{"image_size": 48, "fused_qkv": true, "layers": 8, "lr": 0.0021, "max_precond_dim": 1536, "steps": 15200, "final_lr_fraction": 0.01, "warmup_steps": 1520}
Rows from block 2, named by matrix and row number. Rows with one number belong to one neuron. Each number is 128 + 32 x the weight over its row's rms, rounded and kept within 0 to 255. All counts start at 0. After the name is the row's rms in percent of the matrix's.
# fc1: MLP up (model.blocks.2.mlp.fc1.weight, 768x192), inputs 96-191
# fc2: MLP down (model.blocks.2.mlp.fc2.weight, 192x768, transposed), outputs 96-191
fc1.446 134 [140 136 157 136 162 116 158 142 190 155 194 132 168 156 137  53 102 129  97 173 113  53 112 127 141 116 123 167 100 106 122 152  92 148 137 155 135  62 208 144 130 131  96 118  95  48  69 117  82 160 169 152  88 133  94 173  99 153 122 123 152 177 156 144 159 135 118 214 103 108 162 119 151  98 139 120 169 128 155  53 114  95 104 100 157  73 136 170 127 151 124 151 144  97 117 113]
fc2.446 104 [124 178 103 152 145 149 116 134 163 168 117 122 108 174 157 129 129 142 200  95 176 143 170 124 148 162 160 102 123  92 130 167 136 147 128  94 179 163  76  82 108  93 121 137 166 143 165 154  95 130 154 153 140  91 158 109 140 140 171 167 152  51 166  95 145 142 162 143 113 135 105 149 127 134 108  67  13 181 185 124 115 146 148 120 104 105 126 191 120 137 131 208 142 135 115 111]
fc1.447 083 [137 124 171 126 158 157 122 158  88  28  81 152 129 130  66  37 189 133  74 137 135 117 145  91 161 166 228  79 139 115 123 165  99 142 154 116 146  93 132 153 149 115 134 167  76 136 122 152 145  87 167 138 115 172 145 146 148 146 145 143 147 149 145 115  66 138 147 127 140 142 141 105 153 153 122 132 206 153  91  91 149 122 154 141 140 153 172 173 202 153 200 153 140  92 115 133]
fc2.447 095 [102 129 159 176 117 161 100 193 167 153 143 124 143 124  78 144  73  82 207 132 130 122 147 122 142 110 253 136 125 108 125  99  93 105  76 127 125 140 144 132 142 112 126 135 190 114 137 130 155  96 169 141 140 105 124 152 148 181 129 156 172 121 114 124   0 106 139  93  82 102 146 162 125  94  82 152 158 131 122 156 112 131 145  84  86 134 156 122 112 184  81 160  77 103 103 123]
fc1.448 092 [150 142 153  68 152 120 108 169 148 118 138 130 139 104  78  90 135 111 127 147 137  98 129  93 131 145 155 133 111 127  99 153 116 151 115 126 103 104 109 170  88 129 110 195  96 110 123 160 124 110 134 155  99 170 154 153  96 143 133 218 148 143 145 127  74  99 155 124 182  72 130 119 163 162 131 154 155 160 137 139 128 180 178 156 104 105 108 117 122 150 139 128 160  88 161  58]
fc2.448 100 [157 132 160 191 127  97  97 115 113 126 128  90 165 156 115 138 151 173 135 140 139 157 112 147 190 171 190  89 143 124 133 113  78 146 151 119 143 155 116 124  91  78 177 135 153 104 113 149 122 152 169 153 212  71 155 153  89 131 162 106 155 114 152  99  83  88 115 135  55 124 144 154 142 128 104 130 138  70 137  87 117 160  97 107  85  83  81  95 158 106 124 155  83 109 159  94]
fc1.449 094 [105 138 109 164 168 113 116 137 185 159 140 155 111 114 147  89  94 142  96  97 132 111 140 104  89 173 165 142  96  87 116 141 119 116 132 130 113  91 123 147  97 105  91  66 111 139  42 109 122 133 107 185 191  86 131  86  50 137 121 141  90 136 146 176 159 206 124  98 164 129 121 174 137 134 131 127 142  95  77 153 100 160  69 137 147 135  95 160 123 118 116 108 152  76 130 100]
fc2.449 095 [173 129 128  93  88 139 126 136 120 119 127  91 153 169 158 194 148 170 116  98 120  75 123 116 149 140  55 188 119  59 106 106 129 115 150 114 138 132 149  96  94  69 139  96 194 138 107 117 120  98  94  72 105 166 123  78  64 122 115 126 133 113  80  92 125  78 112 131 141  91  66  63  73  93 143 134 168 195  97 170 133 194 155 142 115 116 117 153 103  67 186 133 174 148 132 150]
fc1.451 083 [142  99 113 117 123 126 128 143 149 107 117 184 133 132 196 129 129 112  96 132 161 122 151 183 169 134 161 103 112 131 139 112 143  92 122 139  94 140 143 161 100  57 203  95 140 148 133 109 131 128  89 159 164 149 130 129 129 164 110 166  96 114 156 135 149  66 123 102  57 156 156 131 160 156 168 110 128 164 129 115 131 113  73 122 138 113 145 132  76 155 226 108 192  99 151  46]
fc2.451 092 [111 122 125 135 114 126 122 130 155 143 125 106 112 135 228 155 164 138 178 128 163 139 136 148 163 115 222 145 123 140  99 138 110  96  83 121 126 145 137 113 122  74  82  76 119 152  96 118 149 149  34 159 117 140 129 122 132 195 176  56 166 141  96 142 117 190 140 105 101 100 106 112 160  75 120 116 117 155 136 106  99 187 205 126 118  95 156 127 163 190 131 122  49 106 116 124]
fc1.452 080 [164 151 140 184 154 180 131 146 200  58 117 200 161  38 105 128 200 127 147 128 110  81 167 148  84 164 197 126 107 131  96 140 135 114 107 121 139 120 122 167 175 103 119 155  87 166 126 131 127  92 150 130  64 129 105 132 103 154 183 111  75 124  49 127 155 124 158 106 132 142 121  82 190  83 105 134 135 174 140  92 141 145  98 132 170 127 135 122 146 138 118 147 169 105  84 144]
fc2.452 106 [173 131 121 139 103 193 127 157  91 155 134 116  94 165  41  89  91  86 109  74  90  66 152 141 186  99 207 165 120 135 103 124 115 122 113 110 119 125 106 105 142 109 104 136 165 156 125 120 139 112 202 125 215 134 101 138 121  72  83 178 168 122 179 145 175  89 116 117  70 144  96 150 138 161  82 132 112 124 135 138 122 120 159 145 184 115  85 110 105 111 164 142 111 107  54 138]
fc1.453 135 [134 136 101 108 131 146  97 116 172 139 124  85 129 125 173 132 137  83  96 125 154  32  80 109 147  99 129 154 179 183 161 154 205 134 117  99 133 134 149 113 130  88 163 138 169  75 140  95 116 125  91 156 153  79 144 117 233 148  67 135 174 171 162 145 106  80 156 117  86  84 108 175 154 150  52 145  96 116 154 151 125 146 157  79 156 174 140 127 134  71  89 123 147 136 125 112]
fc2.453 193 [144 119 110 153 112 152 110 136 161  68 143 190 195 177 108 151 117 100 147 196 122  90  68 105 107 112 159  88 153 130 101 153 139 111 130 114  87  35  44  95 141 131 127  94 131 171 156 128 103 168 169 121 109 162 115 147  81 128 167 113 110  74 137 189 132 112  28 109 160 124  88 116 161 111 103  85 127 145  54 162 117  91 133 149  82 113 140 152 102  94 149 163 137 164 179 116]
fc1.454 113 [101  97 118 126 123 187  58 106 130 146  99 127 124 161 141 155 146 120  94 143 104 132 193 122 128 132 135 178 160 135 131 137  93 195 124 156 159 185 113 131 109 129 128 130 154 167 121 121 131  23 130 107 175  86 145 145  45 147  99 111 134 111  90 129 117 131 126  95 151 118 144 123 144 126 174 122  87 149 165 106 123 125 182 150 189  80 154 142 123 132 138 168 117 146 184 188]
fc2.454 097 [108  95  53 105  72 169  60 148 129 104  73 110 163 131 103 132 127 102 215 104 180 136 150 111 142 122 139  72 139 112 130  26 112 191 166 144 132 144  97 161  93 103 120 132 179 142 105  99 125 112 137 161 128 111 155  68  95 107  89 115 144 103 175 113  99 152 158  92 111 119  83 127 113 126 147 110  96 134 203 110 134 135 127 132 103  86 123 205 110 140 118 125 115 123 167 133]
fc1.455 131 [132 142 171  86  79 116 121 183  97 130 118 170 142  92  92  83 134 120 160 121 124 162 174  84 158 121 172 142 100 124 145 159 114 171 115 144 135  97 149  84 115 144 164 171  77  99 116  74 140 227 107 171 131 113 200 126 136 178 107 129  93 115  76 167 170 130 147 151 166 112  84 131 107 144 145 164 123 130 119 113 103 134 133 132  89 186 146 145 120 123 152 124 154 100 154  81]
fc2.455 096 [104 159 164 184 142 140 123 155  91 126 128 180  99 156 170 104 146 144  84 142  91 130 209 132 144 119 117 128 117 149 126  96 128 246 122 150 121 124 156 169 160 151 110 115 152 163 159  54  70 154 122 140  85 112 153  94  89 104  70 146 129 166 106 246 128  98 130 155 112  70  63 175 118 134 158 106 166 142 141 138 141 148 111 217 155 175 106 146 168  73 150 124 133 103 199 118]
fc1.456 092 [114 103  72 139 132 141 179 139 123  90 110 120 139 117 181 146 115 146 124 174 159 165 158 156 113 109 105  98  98 101 146 140 129 124 132 136 112 200 156  98 132  94 115 143 137 175 100 111 155  89 178  70 135 154 123 104  91  69 182 131 115 113  83 149 147 142 121  82  98 156  85  95 130 114 147 197 144  88  68 142 120 150 131  98 168 196 182 135 142 153 108 153 143 161 115 110]
fc2.456 097 [170  61  84 150 140 142 190  56 142 172 132 144 101 153 148 104 128 119 150 124 202 121 119 101 127  95 126  61 146 108 155 116 109 127 108 143 175  70 193 106 143 100 117 111 141 153 141 106 129  76 151 158 123  69 103 109  93 120  71 100 115  99 133 115  97 106 136  87 128 134 102 178 140 135 138 218 147  98  48 143 129 136 101 190 104 196 137 140 151 137  97 136 127 154 166 127]
fc1.457 088 [107 137 127 148 116 119 120 141  79 132 131 140 120 248 100 144 164  79 115 121 154 151 129  86 155  95 120 183  96 133  99 143 102 114  91 118 130 111 129 100  72  88 152 110 148 149 111 122 126 121  75 154  77 115 138 113  98 114 125 105 109 132 114  90 117 126 126 115 134 140  98 138  36 136 112  85 107  95 126 134 112 131 166 136 160  50 145 122 104 109 109 106 116 102 129  70]
fc2.457 103 [107 137 186 105 128  60 141  95 202 110  98 188 149  97 156 113  70 151 163 105 151 133 129  72  34 181 109 166 106 121 154 112 120 124 151 105 136  92 135 153  86  68 108 101  82 153 128 105 102 141 102 116 175 146 131 124  99 148 148 174 117 121 156 117 150  47 143 118 163 155  84  91 144 146  86 110 117 146 127  84  95 175 115 125 141  39 146 129 164 109 151 130 131 126 131 174]
fc1.458 131 [ 76 108 112 181  93 107 102 156 135  96 129 156 121  89 145 164 114 136 160 135 171 203 116 147 105 133 138 143  84 166  83 119 153 132  91 173 112  88  99 187 134 157 100 123 147 112 103 133 140 117 129 169 130  63 117  67 131 116 140 138  67 114  54 139  83  68 172 126 122 149 119 125 127 156 106 157 115 150 127 110  79 115 144 100 145 143 136 156 146  83 133 182 118  93 164  96]
fc2.458 115 [177 122  61 124 117  72 151 108 121 179 149 178 204  98  98 120 135  93  86 138 131  98  94  79 141 143 174  63 122 168  88 160  83 101 161 176  80 136 136  64  35 173 130 138  97  97 113  89 125 212 132 156 126 178 177 114 149 113  63 104 106 125 114 127 115 119  79 115 129  92 124 145 140 103 140 140  66 136 124 123 100 117 135 141 117 122 118 186 162 180 152 119 163 115 116 109]
fc1.459 102 [146 242  62 127 147 183 158 173 115 145 155 179  74  60 139 122  99 164  72 175 128 134 109 139  87 146 158 163 118 112 143 130  99 125 174 172 156  82 135 101 120 140 141 143 148  93 166 124 104 155 125  85 105 103 154 172 169 128 121 156 139  99  99 164 154 150 142  99 204 190 150 105 136 128 171 136 165 121  63 121 116 144 122 117 134 145 117  94 152 172 174 126 138 150 149 145]
fc2.459 097 [120 187  40 148  91 153 173 151 101 134 133 142 170 156 136  83 128  60 183 140 161  90  94  95 187 129 178 140 155  76 156  96  80 118 106 164 115 172 145 166 157 183 117 143 138 126 127 151 151 145 103 127 147 171 126 138 159 116 156 165 202 166 164 115 125 155 115 134 116 106 118 215 143 115 135 113 145 159  83  98 135 133 169 123 135 126 125 105 132 135 174 128 169 104  59 118]
fc1.460 104 [ 69 102 197 168  73  92  49 102 145 107 185 142 177 144 142 133  78 150 125 144 103 163 165 112 110  97 161 126 136 121  96 154 144 152  89 100 113 151  98  93 193 114 110  62 108 151  74 144 119 160 131 214  82 115 120 157 137 193 129 116 108 125 124 171 134 146 148 122 131 129 203 119 109 142 153  88 157 131  88  97 106 110 139  81 200 142 144 133 135 172 104 159  83 150 143 207]
fc2.460 116 [135  93 160 101 189  65  99 119 107 151 147 134  93  79 110 115 149 182 113 101 107 133 158 122 132 151  79 193 152  71 109  83  85 143 119  82 128  98 197 103 152 114 162 129 117 101 153 182  55 173 100 136 151 175 139 106 165 121 131 138 113  85 157 102 112 155 157 142 179 153 179 183 208 134 101  61 152  70 116 130 135 150 127 150 203 153 117 108 126 189  77 113 147  94 130  94]
fc1.461 086 [146  98 113  77 148 129 114 137 168 109 169  89  87 163 114  88 107 121  36 129 132 109 131 120 215 135 120 115 100 167 117  86 110 142 142 150 134  57  84  98 125  90 145 177 162 160 154  99 159 111 107 144 121 100  97 106 142 117  92 135 138  94 143 120  71 137 130 121  82 216 142 201 136 110  67 154 110 205 150 134 153 178 106 139 121 180 133  81  71 132 188 151  47 131 103  89]
fc2.461 094 [ 66 106 101 206  95 182 146 111 130 143 154 162 183 116 140 172 101 156 218 136 153 153 139 144  99 138 157 117 173 153 109 171 139 141 135 174 136 176 116 114 135 136 131 173  90 156 150 119 146 152 100 157 157 157  70 119 118 196 192 115  95 155 122 161 130 127 126 127 168 102 151  62 113 122  71 141 151 135 132 121 116 156 126  98  87 141 120  95 196 121 104 157 147 137  81 165]
fc1.462 101 [163 191 108 115 159  86 136 141 110 111 159 226  99 156 101 118  99 120 163 142  42 168 123 182 108 158 169 174 153  98 138 105 132 116 113  37 148 159 149 167  99 165 110 135 114 127 174  84 115 163 132  79 106 106 136 143 123 140 113 104 101  87  71 116 141 103 115 130 170 116 119 120 132 121 110 174 153 125 155 153 132 103 121  83 148 236 140 106  91 125 132 102 138 170 136 115]
fc2.462 094 [ 85 159  92 146  84  80 121 121  99 167 125  97 169 133  95  53 120  53 145 125  64 123 152 160 112 141 174 101 129  70 142 156 126 124 152  88 104 115 175 110 122 173 103 125 112 133 115 109 157 141 115  87 146 159 106 150 123  95 144 144 126 169 245 158 103 108 130  93 126 119 133 158 183 129  94 130 158  97 128 152 148 106 171 204 111 208 124 106 190 114 123 122  84 127  86 128]
fc1.463 076 [142 133 148 161 101 165 111  90 165 104 118 119 128  80 141 157  71  79 101 160 146 120 120  93 135 190  90 142 156  87 107  55  72 128 137 180 144 110  75 126 165 230  91 153 154 147 127 108 147 166  86 136 130 127 159 117 159 136 130 158 123 101 142 192 141 128 120 102 147 136 173 116 102 122 137 133 147  37 126  92 143 144 104 130  77  96 136  74 117 199 139  81  78 103  72 111]
fc2.463 096 [147 120 140  93 135 119 129 116 100 183 158 148 153 163 211 149 181 145  94 163 138  83 127 108 142 118 120 120 138  80 155 176  72 138 171 149  89 114  77 106 153 158 112 133  92 122 125 129 123 168  25 156  94 166 179  78 142 173 117 137 113 154 138 115 180 189 122  87 144 149 209 151 123 128 157 129 114  71 125  87 124 128 180 132 158  93 136 131 129 162 116  47 222 112  73 132]
fc1.464 087 [145 116 138 132 123  92 133 135 137 107  67  87 112 191 150 154 148 154 116 157 139  54 110  56  36 110 112 161 127 124 108  82 136 124 102 112 143 103 108 111 153  25 162 157  97  88  60 139 134 103 132 109 140 120 106 138 154 125  91 139 126 125 125 112 121 167 143 123  73 159 115  88  95  97  82 123 109 151 128  83 136 111  86 120  89 167  88 163 135 135 116  78 119 198 101 149]
fc2.464 090 [ 94 135 146 119 118  78 174 146 135 148 177  91 100 100 152 157 104  76 107 120 119 147 129 123 235 162  82  66 140 152 167 164 159 109 131 133 103 159 118 129 127  80  54 153 139 124  99 125 146 105 105 100 135 105 112 128 154 117 159 109 127 146 128  83 103 158 105 107  95 177 114 169  99 106  94 124 112 135 166 130 161 174  71 138 117 168 154 168 111 106 141  47 105 110 118  86]
fc1.465 102 [119 117  91  95 121 122 155  85 115 154 136 140 130 159 168 143 141 129  88  94 127  99 112 157  73 105  83 132 109 160 156 159 140 111 116 121 104 165  94 137  99 101 106  98 133 123 172 150 192 148 158  36 129 104 123  81 136  99 122 136 161 176 160 174 114 135 117 148 119 112 117 131 146  98 119 150  44  89  75 144 106 189 150 135 171 129 121 135 173 159 120 143 120 136 112 129]
fc2.465 085 [153 129 115 168 106 114 115 129 120 142 111 181 155 146 103 108  87 116 201 152 150 168 109 156 148 142 146 173 117 139  99  87 185 116 163 133 120 159 106 112 105 177 138 120 157 105 116 140 209  93  70 148 118  94 105 114 109 155  88 117 120  77 110  61  85 160  68 126 139  89  89  95 120 139 133 173 136 162 113 183 177 230  90 140 137 142 161 117 107  77  78 139 117 124 130 123]
fc1.466 093 [197  77 140 173 175 133 110 140 166 129 172  79 125  64 203 167 140  75 189 161  99 133 161 145 159 110 179 134 154 132  76 136  96 129 116 151  99 152 139 119 112 172 170 143 134 142 168 151 144  94 176 119 158 110 145  84 112 151 150  87 159 140 147 167 123  78 127 201 133 124 141 112 179  95 166 121 205 156 131 146 135 115 190 159 141 121 126 136 123 123 124 111 117 121  94 126]
fc2.466 091 [194  78 112  76 139  78 108  27 117  90 163 133 147 187 121 111 153 162 120 146  97 153 153 184 100  97 141 126 147  84 157 120  66 126 146  96 151 169 123 172 109 126 129 186 166 173  93 136 129 107 135 137 137 138 144 110 122 114 125 122 165 134 192  84 165 108 137 157 143 183 155 173 118 174 135 115 161 130 134 129  91  97 154 103  98  82  94 112 144 136 119 152 139 150 124 107]
fc1.467 143 [129  68 170 149 187 112 139 143 177 157 119 118 146  97 143  77 118 138  77 159 126  74 153 118 131 159 133  98 166 166 132 114 120 115 130 184 148  23 113 162 125 129 106 123 100 105 148 131 132 122  90 108 129 107 106 140  24 115 103 133  91 121  99 126 179 128 108 142 141  97  92 164 114 152 138  93 114  86 130 122 121 139 126 126 146  93 114 145 113 109 139 116 163 114  66 122]
fc2.467 117 [145  49 153  92  83 101 130 101  55  63 128 153  99 167 133 121 112 123 121 198 236 146 168 122 123 143 113 146 128 166 152 129  75  93 111 145 180 130  89 113 107 154 120 129 124 101 134 143 154 153 108  97 140 139  68  94 103 119  46 103 175 203 145 163 102 122 145 129 117 131 132 158 129 136 111 110 192 131  97 119 109 134 116 134 118 146 141 239 138  74 118 170 119  67 173 182]
fc1.468 084 [146 180 124 166 134 113 152  97 206 100 157 131 127 121 212 139 122 126  80 184 126 146 130 161 163 160  87 177  61  85  98  94 115 127  82 131 162  94 116 130 156 102 117  77  96 173 127 141  90 132 158 117 156 126 112 118 128 124 135 140 110 163 133 103 177  92 130 143 131 116 148 129 121 114 174 117  81 144 131 139 107 152 139 101 150 110 167 172  88 104 148 114 160 192 129  30]
fc2.468 088 [ 92 151 109 116 127 150 139 165  33 152 116 100 127 136 110 100 170 154 198 187 115  85 125 175 114 103  51  94 104  67  95 140 109 131 166 116  96 167 139 135 140 145 180  98  98 141 109 172  98 110 125 125 104 135 107 144 109 162 140 156 127  98 143 102 143 134 115 171 133  55 179 104 117 118 159 121 107 170 126  88 109 151  71 127  80 103 183 168 176 119 192  96  73 151 121 135]
fc1.469 099 [137 104 144 126 110  92 119 113 124 147 105 173 113 129 136 107 121 138 104 128 149 134 120  82 171  95  80 112 138 124 128 150 132 140  80 151 147 101  89  92 127 131 132 139  48 177  82 141 151 106 110 145 127 172 171 119  85 205 134 172 177 129 123  86 123 175 140 151 149  62 171  72 128  90 112 122 165 104 113 101 114 118 130 143 192  97 115 134 134 200 174 128 153 105 145 120]
fc2.469 101 [148 117 166  98 148 108 134 127 115 102 176 182 150 137  96 151 165 142 126 118 113 146  98  99 108 105 117  95 139 142 117  90 104 128 141 139  81 160  99 108 131  59 111 100 173 140 100 124 150  96  60 129  68  89 149 112 102 156 123  50  95 144 105 136  91 111  97 159  87  74 213 167  87 130 150 141 193 132 145  96 130 137 115  77 130  77 123 116 140 133  92 136 112  94 159 113]
fc1.470 094 [139 148 156 124 184 144 122 149 112  80 174 108 117 138 148  88  89 170 134 168 173 150 114  97  38 111 138 149 103  93 107 145 135 107 101 133  96 107  90 127 171 135 155 161 123 176  73 140 106 157 139 159 139  77 121 105 119 112 141 118 105 129  89 124 124  39 140 123 158 170 196 103 148 104 163 119 125 129 184 139 126 142 147 101 181 161 128 101  88 106  59 107 153 168 183  89]
fc2.470 163 [ 97  38 154  87 128 120 117 104 127 190  79 108 157 131 161 111 117 162  66 163 124 136 102 144 117 187  96 178 114 222 124 107  98  92 137  68 103 131 112 111 161 172 175 162  85  67  90 113  97 164 164 118 154 118 122 117 138  95 118 139 165 123  98 113 131  75 132  64  86  99 133  98 127 114 105 179 106 147 141 130  85 136  94 122 108 127 154 138 147 109  70 104 137 106 147  96]
fc1.471 078 [123 145 144 127 114 129 134 144 162 129  72 124 138 114 142 201 119 113 129 169 143 120 114 184  60 201 120 148 113 105 131 132  91 126 142  84 101 179 156 103  56 108 155 147  81 136 104 144 136 122 171  70 180 131 168 130 136 148 150 103 127 152 119 116 143  99 133 122 126 171 156 120 181 201 155 116 165 121  79 157 118  91 155 141 147  81  60 123 161 137 107 134 140 199 170 124]
fc2.471 095 [155 143 164 107 138  95 131  99  68 114 145 103 107 140 157  57 135  74 160 179 138 132 115 156 166  89 106  92  61  80 150 111  80 122 123  68 134 126 179 136  95 138 109 141 179 155 125 148 156 134 210 158 109  89 158 120 105 111 119 115 118  87 148 147 124 152 141 140 125 104 169 139 126  12 140 115 124 156 113 146  81 122 102 141  89  63  99 128  72 145 210 167 128 143 164  87]
fc1.473 097 [121 159 145 118 135 145 132  91 118  86 141  86 130 179 122 169 160  62 124 120 168 134 108 136 136 102 146  49  25  86 123 129  90 144 125 187 106 157  77 126  88 105  55 108 138 192 131  98 151 110 133 144 102 154 160 121 174 141 132 130 174  70 125 159 173 126 134 151 138 175 153 102 136 130 128 176 141 117 129 144 133 184  89 144 165 115 103  40 101 123 101 133 184  99 139 134]
fc2.473 100 [100 119 120 200 117 181 179 124 136 139  95 136 138 134 166 124  69 138 135 127 158 122  86 159 114 122 147 170  74  90 127 102 152 151 167 104 145 102  79 121 110 157 177 143  98 102 202  94 140 129 159 120 188 140 114  64  97 118 106 141  20 141  98 145 105 163 107 153 179 114 158 160  84 120 126 140 131 125 116 126 149 144 167 116 198 106 128  67 182  84 145 166  89 109 158  71]
fc1.474 084 [120 150 121 126 139 157 103 134  71 127  75 164 129  99 132 165 166 108 127  51 103 122 140 100 150 129 162 143 122 117 157 158 148 105 168 142  98 134 112 129 115 101 122 113 164  94 170  98 124 126 132 160 114 179 132 129  95  81 109 123 152  97 164  55 103 109 111 116 132 132 109 115 160 163 142 136 180  38 120 141 138  87  96 138 116 132  87  90 134 107 147 101  71 104  76 229]
fc2.474 095 [170 125 144 107 121 140 115 102 189 117 119 152 129 122 161 117  92  91 108  75 132 121 146  47 107 144 163 124 130 150 131 111 169 112 105 103 143  93 110 112 112 135  94  73  96 107 147 105 108 139 166 142 206 115 130  98 101 133 127 143 168 150 108 150 104 149 158 100 148 137  88 171 160 106 174 145 161  48 111 119  82  98 188 120 135  99  65 106  57 143 118 128 212  99  67 134]
fc1.476 083 [194 118  94 114 123 150 113  70  79  96  66  53 166 131 173 147  89 114 100 124 120 137  99 116 155 156 113 186  57 156 180 176 138 162 146 113 145 146 127 107 124 120 179 131  82 101 185  89 158  82 129 114 178 176 156 149 181 100 112 155 149 147 159 121 122 136  71 135  99 126 138 153 128  98 160 193 147  90 110  98 169 146 193  93 111  97 137 136  71 131 149 153  83 155 121 112]
fc2.476 093 [174  66 150 146  99  97 105 132 107 173 107 106  85  85 143  98 128 147 126 138 159 174  91 123 151  78 131 110 167 138 132 150 116 135 127 126 131 123 135  84 130 173 167 153 183  48 147 112 171  96 119 139 105 112 193 141 112 112 169 130  85 132 128 130 121 116 138 120  56 148 121 189  86 133 134 146  93  80  79 127  99 123 106 227  89  84  84  93 130 162  99  93  80 156 129 104]
fc1.477 079 [133 124 134 170  81 145 128 115 122 131 162 157 104 198 135  93  78  83 105 138 101 114 142 178  50 146 112 122 174 136  84 161 145 101 179  99 126 111 145 119  66 126 141 141 190  83 126 126 135 112 114 172 163 108 149 149  92 127 116 105 132 111 102 144  82 105 122 163  97 127 117 149 119 193 184 141  98 172 136 198 113 128 115 146  47 143 108  85  77 122  94 150 123 121  98  13]
fc2.477 108 [125 140 116 108 150 113 125 125 129 133  90 113 147  84 175 119 140 182 149 147 121 133 142 166 161  73  79 124 195 149 116 114 151 130 112 115 123 139 142 136 128 155 134 156 183 113 136 126 130 140  88  57 114 165 142 106 131 116 156 170 104 128 144  70  78  61 137 169 165 110 137 103 151  98 189 122 138 169 106  68 138 116 157  98  70 147  92 121 213 121 128 162 108 118 152 134]
fc1.478 081 [ 79 120 157 140 146 160 118  98 124  82  89  98  88 191 161 138 130  87 185 177 163  96 123 121  62 118 157 153 123  95  99 116 120 127  89 150 150  98 132  69 129 103 190 142 115 109 150 149 138 161 140 130 111 147 110 159  91 132 130  62 126 126 193 123 153  56 121  58 126 103 154 108 174 149 169 135  61 149 108 129 108 162 134 152 101 111 119 136  89 109 177 105  53  75 139 102]
fc2.478 093 [135 148 169 118 121 112 126 166 127 125 121 132 141  92 197 127 138 129 153 159 125 109 138  96 194 107 121  91 107 106 146 144 141 123 128 142  94 146 142  77 138 195 121 119  91 112 120 146 144 159 128 119 169 113 113 176  78 156 108 170 134 104  93 146 120 134 157 121 132 127 173 146 117  97 201 140  99 162 119 102 139 172 142  93  88 143 118 131 155 140 137  80 156  40 176 121]
fc1.479 089 [119 115 137 115  69 166 140  85 177 138 143 124 140 178 136 107  91 111  96 165 125 142 123 103 116 150 145 175 127 121  94 143 114 113 126 124 120 125 136 140 138  53 196 166  79 135 131 124  83 106 136 146 119  90 136 115 119 165 124 102 106 124 177 151 148 140 118 139 146 139 153 158  61  96 161  99 144 126 102 163 143  84 167 112 122  81 194  95 103 110 105 143 127 135 131  61]
fc2.479 094 [ 83 135 157 133 139 113 169 172 108 135 144 122 120 116 111  87 168 118 190 157 153 175 139 110 102 103  97 168 187 132  81 104 113 134  83 111 110 128 132 132 110  75 101 157 176 173 109 118  64 123 114  79 156 178 143 156 122 102 160 210 142 124 129 134  79  71 139 165 160  61 161  91 148 144 162 139 112 209  94 134 114 151  75 146 113  43 151  96 134 154 178 144 134 152  78 150]
fc1.480 098 [160 127 163 193 140 126 109 171 130 118 134 124 121 163 171 104  88 140 159  97 108 129 116 120 143 106 107 151 138 132 100 130 173  84 190 127 140  95 148 131  55 158 166 182 142 161 221  90 144 121 178 121 123 126 140  87 120 118  52  90  97 133 171 124 123 104 135 164 108 109 167 115 207 127 134 111 117 178 129 138 139  84 150  87 184 211 153 165 111 122 166 110 105 114 140 176]
fc2.480 095 [134 163 126  66 107 163 100 104 128 108 127 142 221 102 120  97 166 115 109 135  96 123  90 103 164 142 108 140  59  26 111  96 187 104 101 184 158  96 103 144 126 144 135 108 139 212 103  99 111 104 108 134 115  89 140 125 142  98 129 123 168 123  91 121 132 124 115  55 116 129 166 102 153 132 141  92 107 170 163  74 133 156 120 110 132 185 129 137 147 168 200 126 112  95 143 147]
fc1.481 107 [ 52  97 121 145 165 170 129 104 108 138 133  94  97  88 122  98 107  94  81 156 142 175 153 144 127 149  59 131 107 114 172  92 122 124 110  83 122 108 170 183 139 146 168  59 148 143 158  91 146 139 120 127 142 111 179 135  83 104 173 145 115 166 123 178 181 117  95 140 119 106 146 103 127 146 110 148 135  72 117  84 127 166 159 122 178 126 122 185 160 110 143 130 134 120 133 111]
fc2.481 095 [119 136 127  76  80 112 128 103  98 121 147 111 193 121  89 132 146 136 160 209 179 122 148 140 108 135  90 187 156  83 125 212 112 156 148 125 165 173 186 118 110 193  84 110 151 159  96  99  76 198 142 117 152 154 159 132  57 157  98  97 188 103 126 116 114 161 160 113 195 140 152 167 134  97 127 101 168 159 145 122 127 166 145 131 117  93 102 175 113 104 141 138 112 151 127 113]
fc1.482 092 [153  82 143 106 129 175  92  82 109 144 105 117 125  62 118 158 101 132 173 124 168 124 122 137 181 179  71 134 174 134 161 163  91  94 105 134 119 117  93 124 116 179 124 130 112 121 191 162  77  99 137  59 105 137 106 151 134  95 171 116 100 115 174 116 122 198  75  86 114 120 108 104 119 111 204 193 132 147 171 125 149 113 118 152 107 212 120 130 128 137 144 217  90 148 116 183]
fc2.482 107 [129  49 121 119 194 112 137 135  87 109 153  60 192 225 102 133 132 107  78  80 178 117 123 105  96 133 114 119 179 139 161 102 123 100 145 116  80 119  98 132 134 101 120 138  98 113 139 148 122 126 106  70 134 140 140 108 129 148  87  80 169 152 117 119 114 151 127 127 144 131 106 139 143 130 132 167 136 117  97 128 137 106  91 107 136 155 147 116  95 116 122 147 107 148  90 138]
fc1.483 082 [ 92 167 140  99 107 147 127  94 106  91 127 132 127 152 161 141 139 136 129 125 118 139 114  98 161 102  52 144  98 189  76 116 141 118 124  65 112  88 108 154 143 149  96 100  93 114 175 105 125 125 129 129 117 132 147  88  79 162 108 153 198 159 162 118 117  89 136 117 141 114 176 132 156 152 150 110 112  80 133 127 135 128 174 140 146 123 104 106 137  90  99 129  79  91 102 120]
fc2.483 081 [136 146 187 120 181 134 165  83 135 143 185 125 132  91 142 112 127 120 156 178 145 147 122 116  50 122  45  85 141 158 136 153 143 119 156 116 122  98 111 129 128 163 233  92 142 124 173  99 119 129 149  97 134 140 131 102  77 131 109 136  77  98 121  92 146 163 142 162 153 135 186 121 137 109 186 127 107  78 112  95 125 132  69 102  88  79 116 134 121 115 125 127 179 135 113 109]
fc1.484 130 [122  73 114  75 162 166 168 109 138 183 184  90 135  80 143 114 150 140  93 130  91  90 145  73 138 135  96 113 129 157 138 124 118 147 119 103 102  89 115  95 161 137 113 122 160 169 105 130  79  74  90 139 153 130 146 117 123  98 145 143 125 121 175 114 185 149 153 214 143  92 108  86  98 149 121 109  65 133 155 135  83 134 147 116 197 142 154 139 126 162 120 203  97 142 148 155]
fc2.484 103 [ 76  97 145  81 103 123 150 123 105  70 104 111 108 136 117 126 136 107 147 159 167 123 171 104  94 165  96 173  96 147 132 110 106 156 137 111 149 188  82 107 154 100 106 124 125 164 123  99  69 181 108 112 170 182 205 168 108 127  84  81 177 123 161 133 124 177 110 170 156 117 147 127 129 112  88 150 149 175 166  85 129 167 171 161 119 153  97 219 159 141 140 154 142  82  86 172]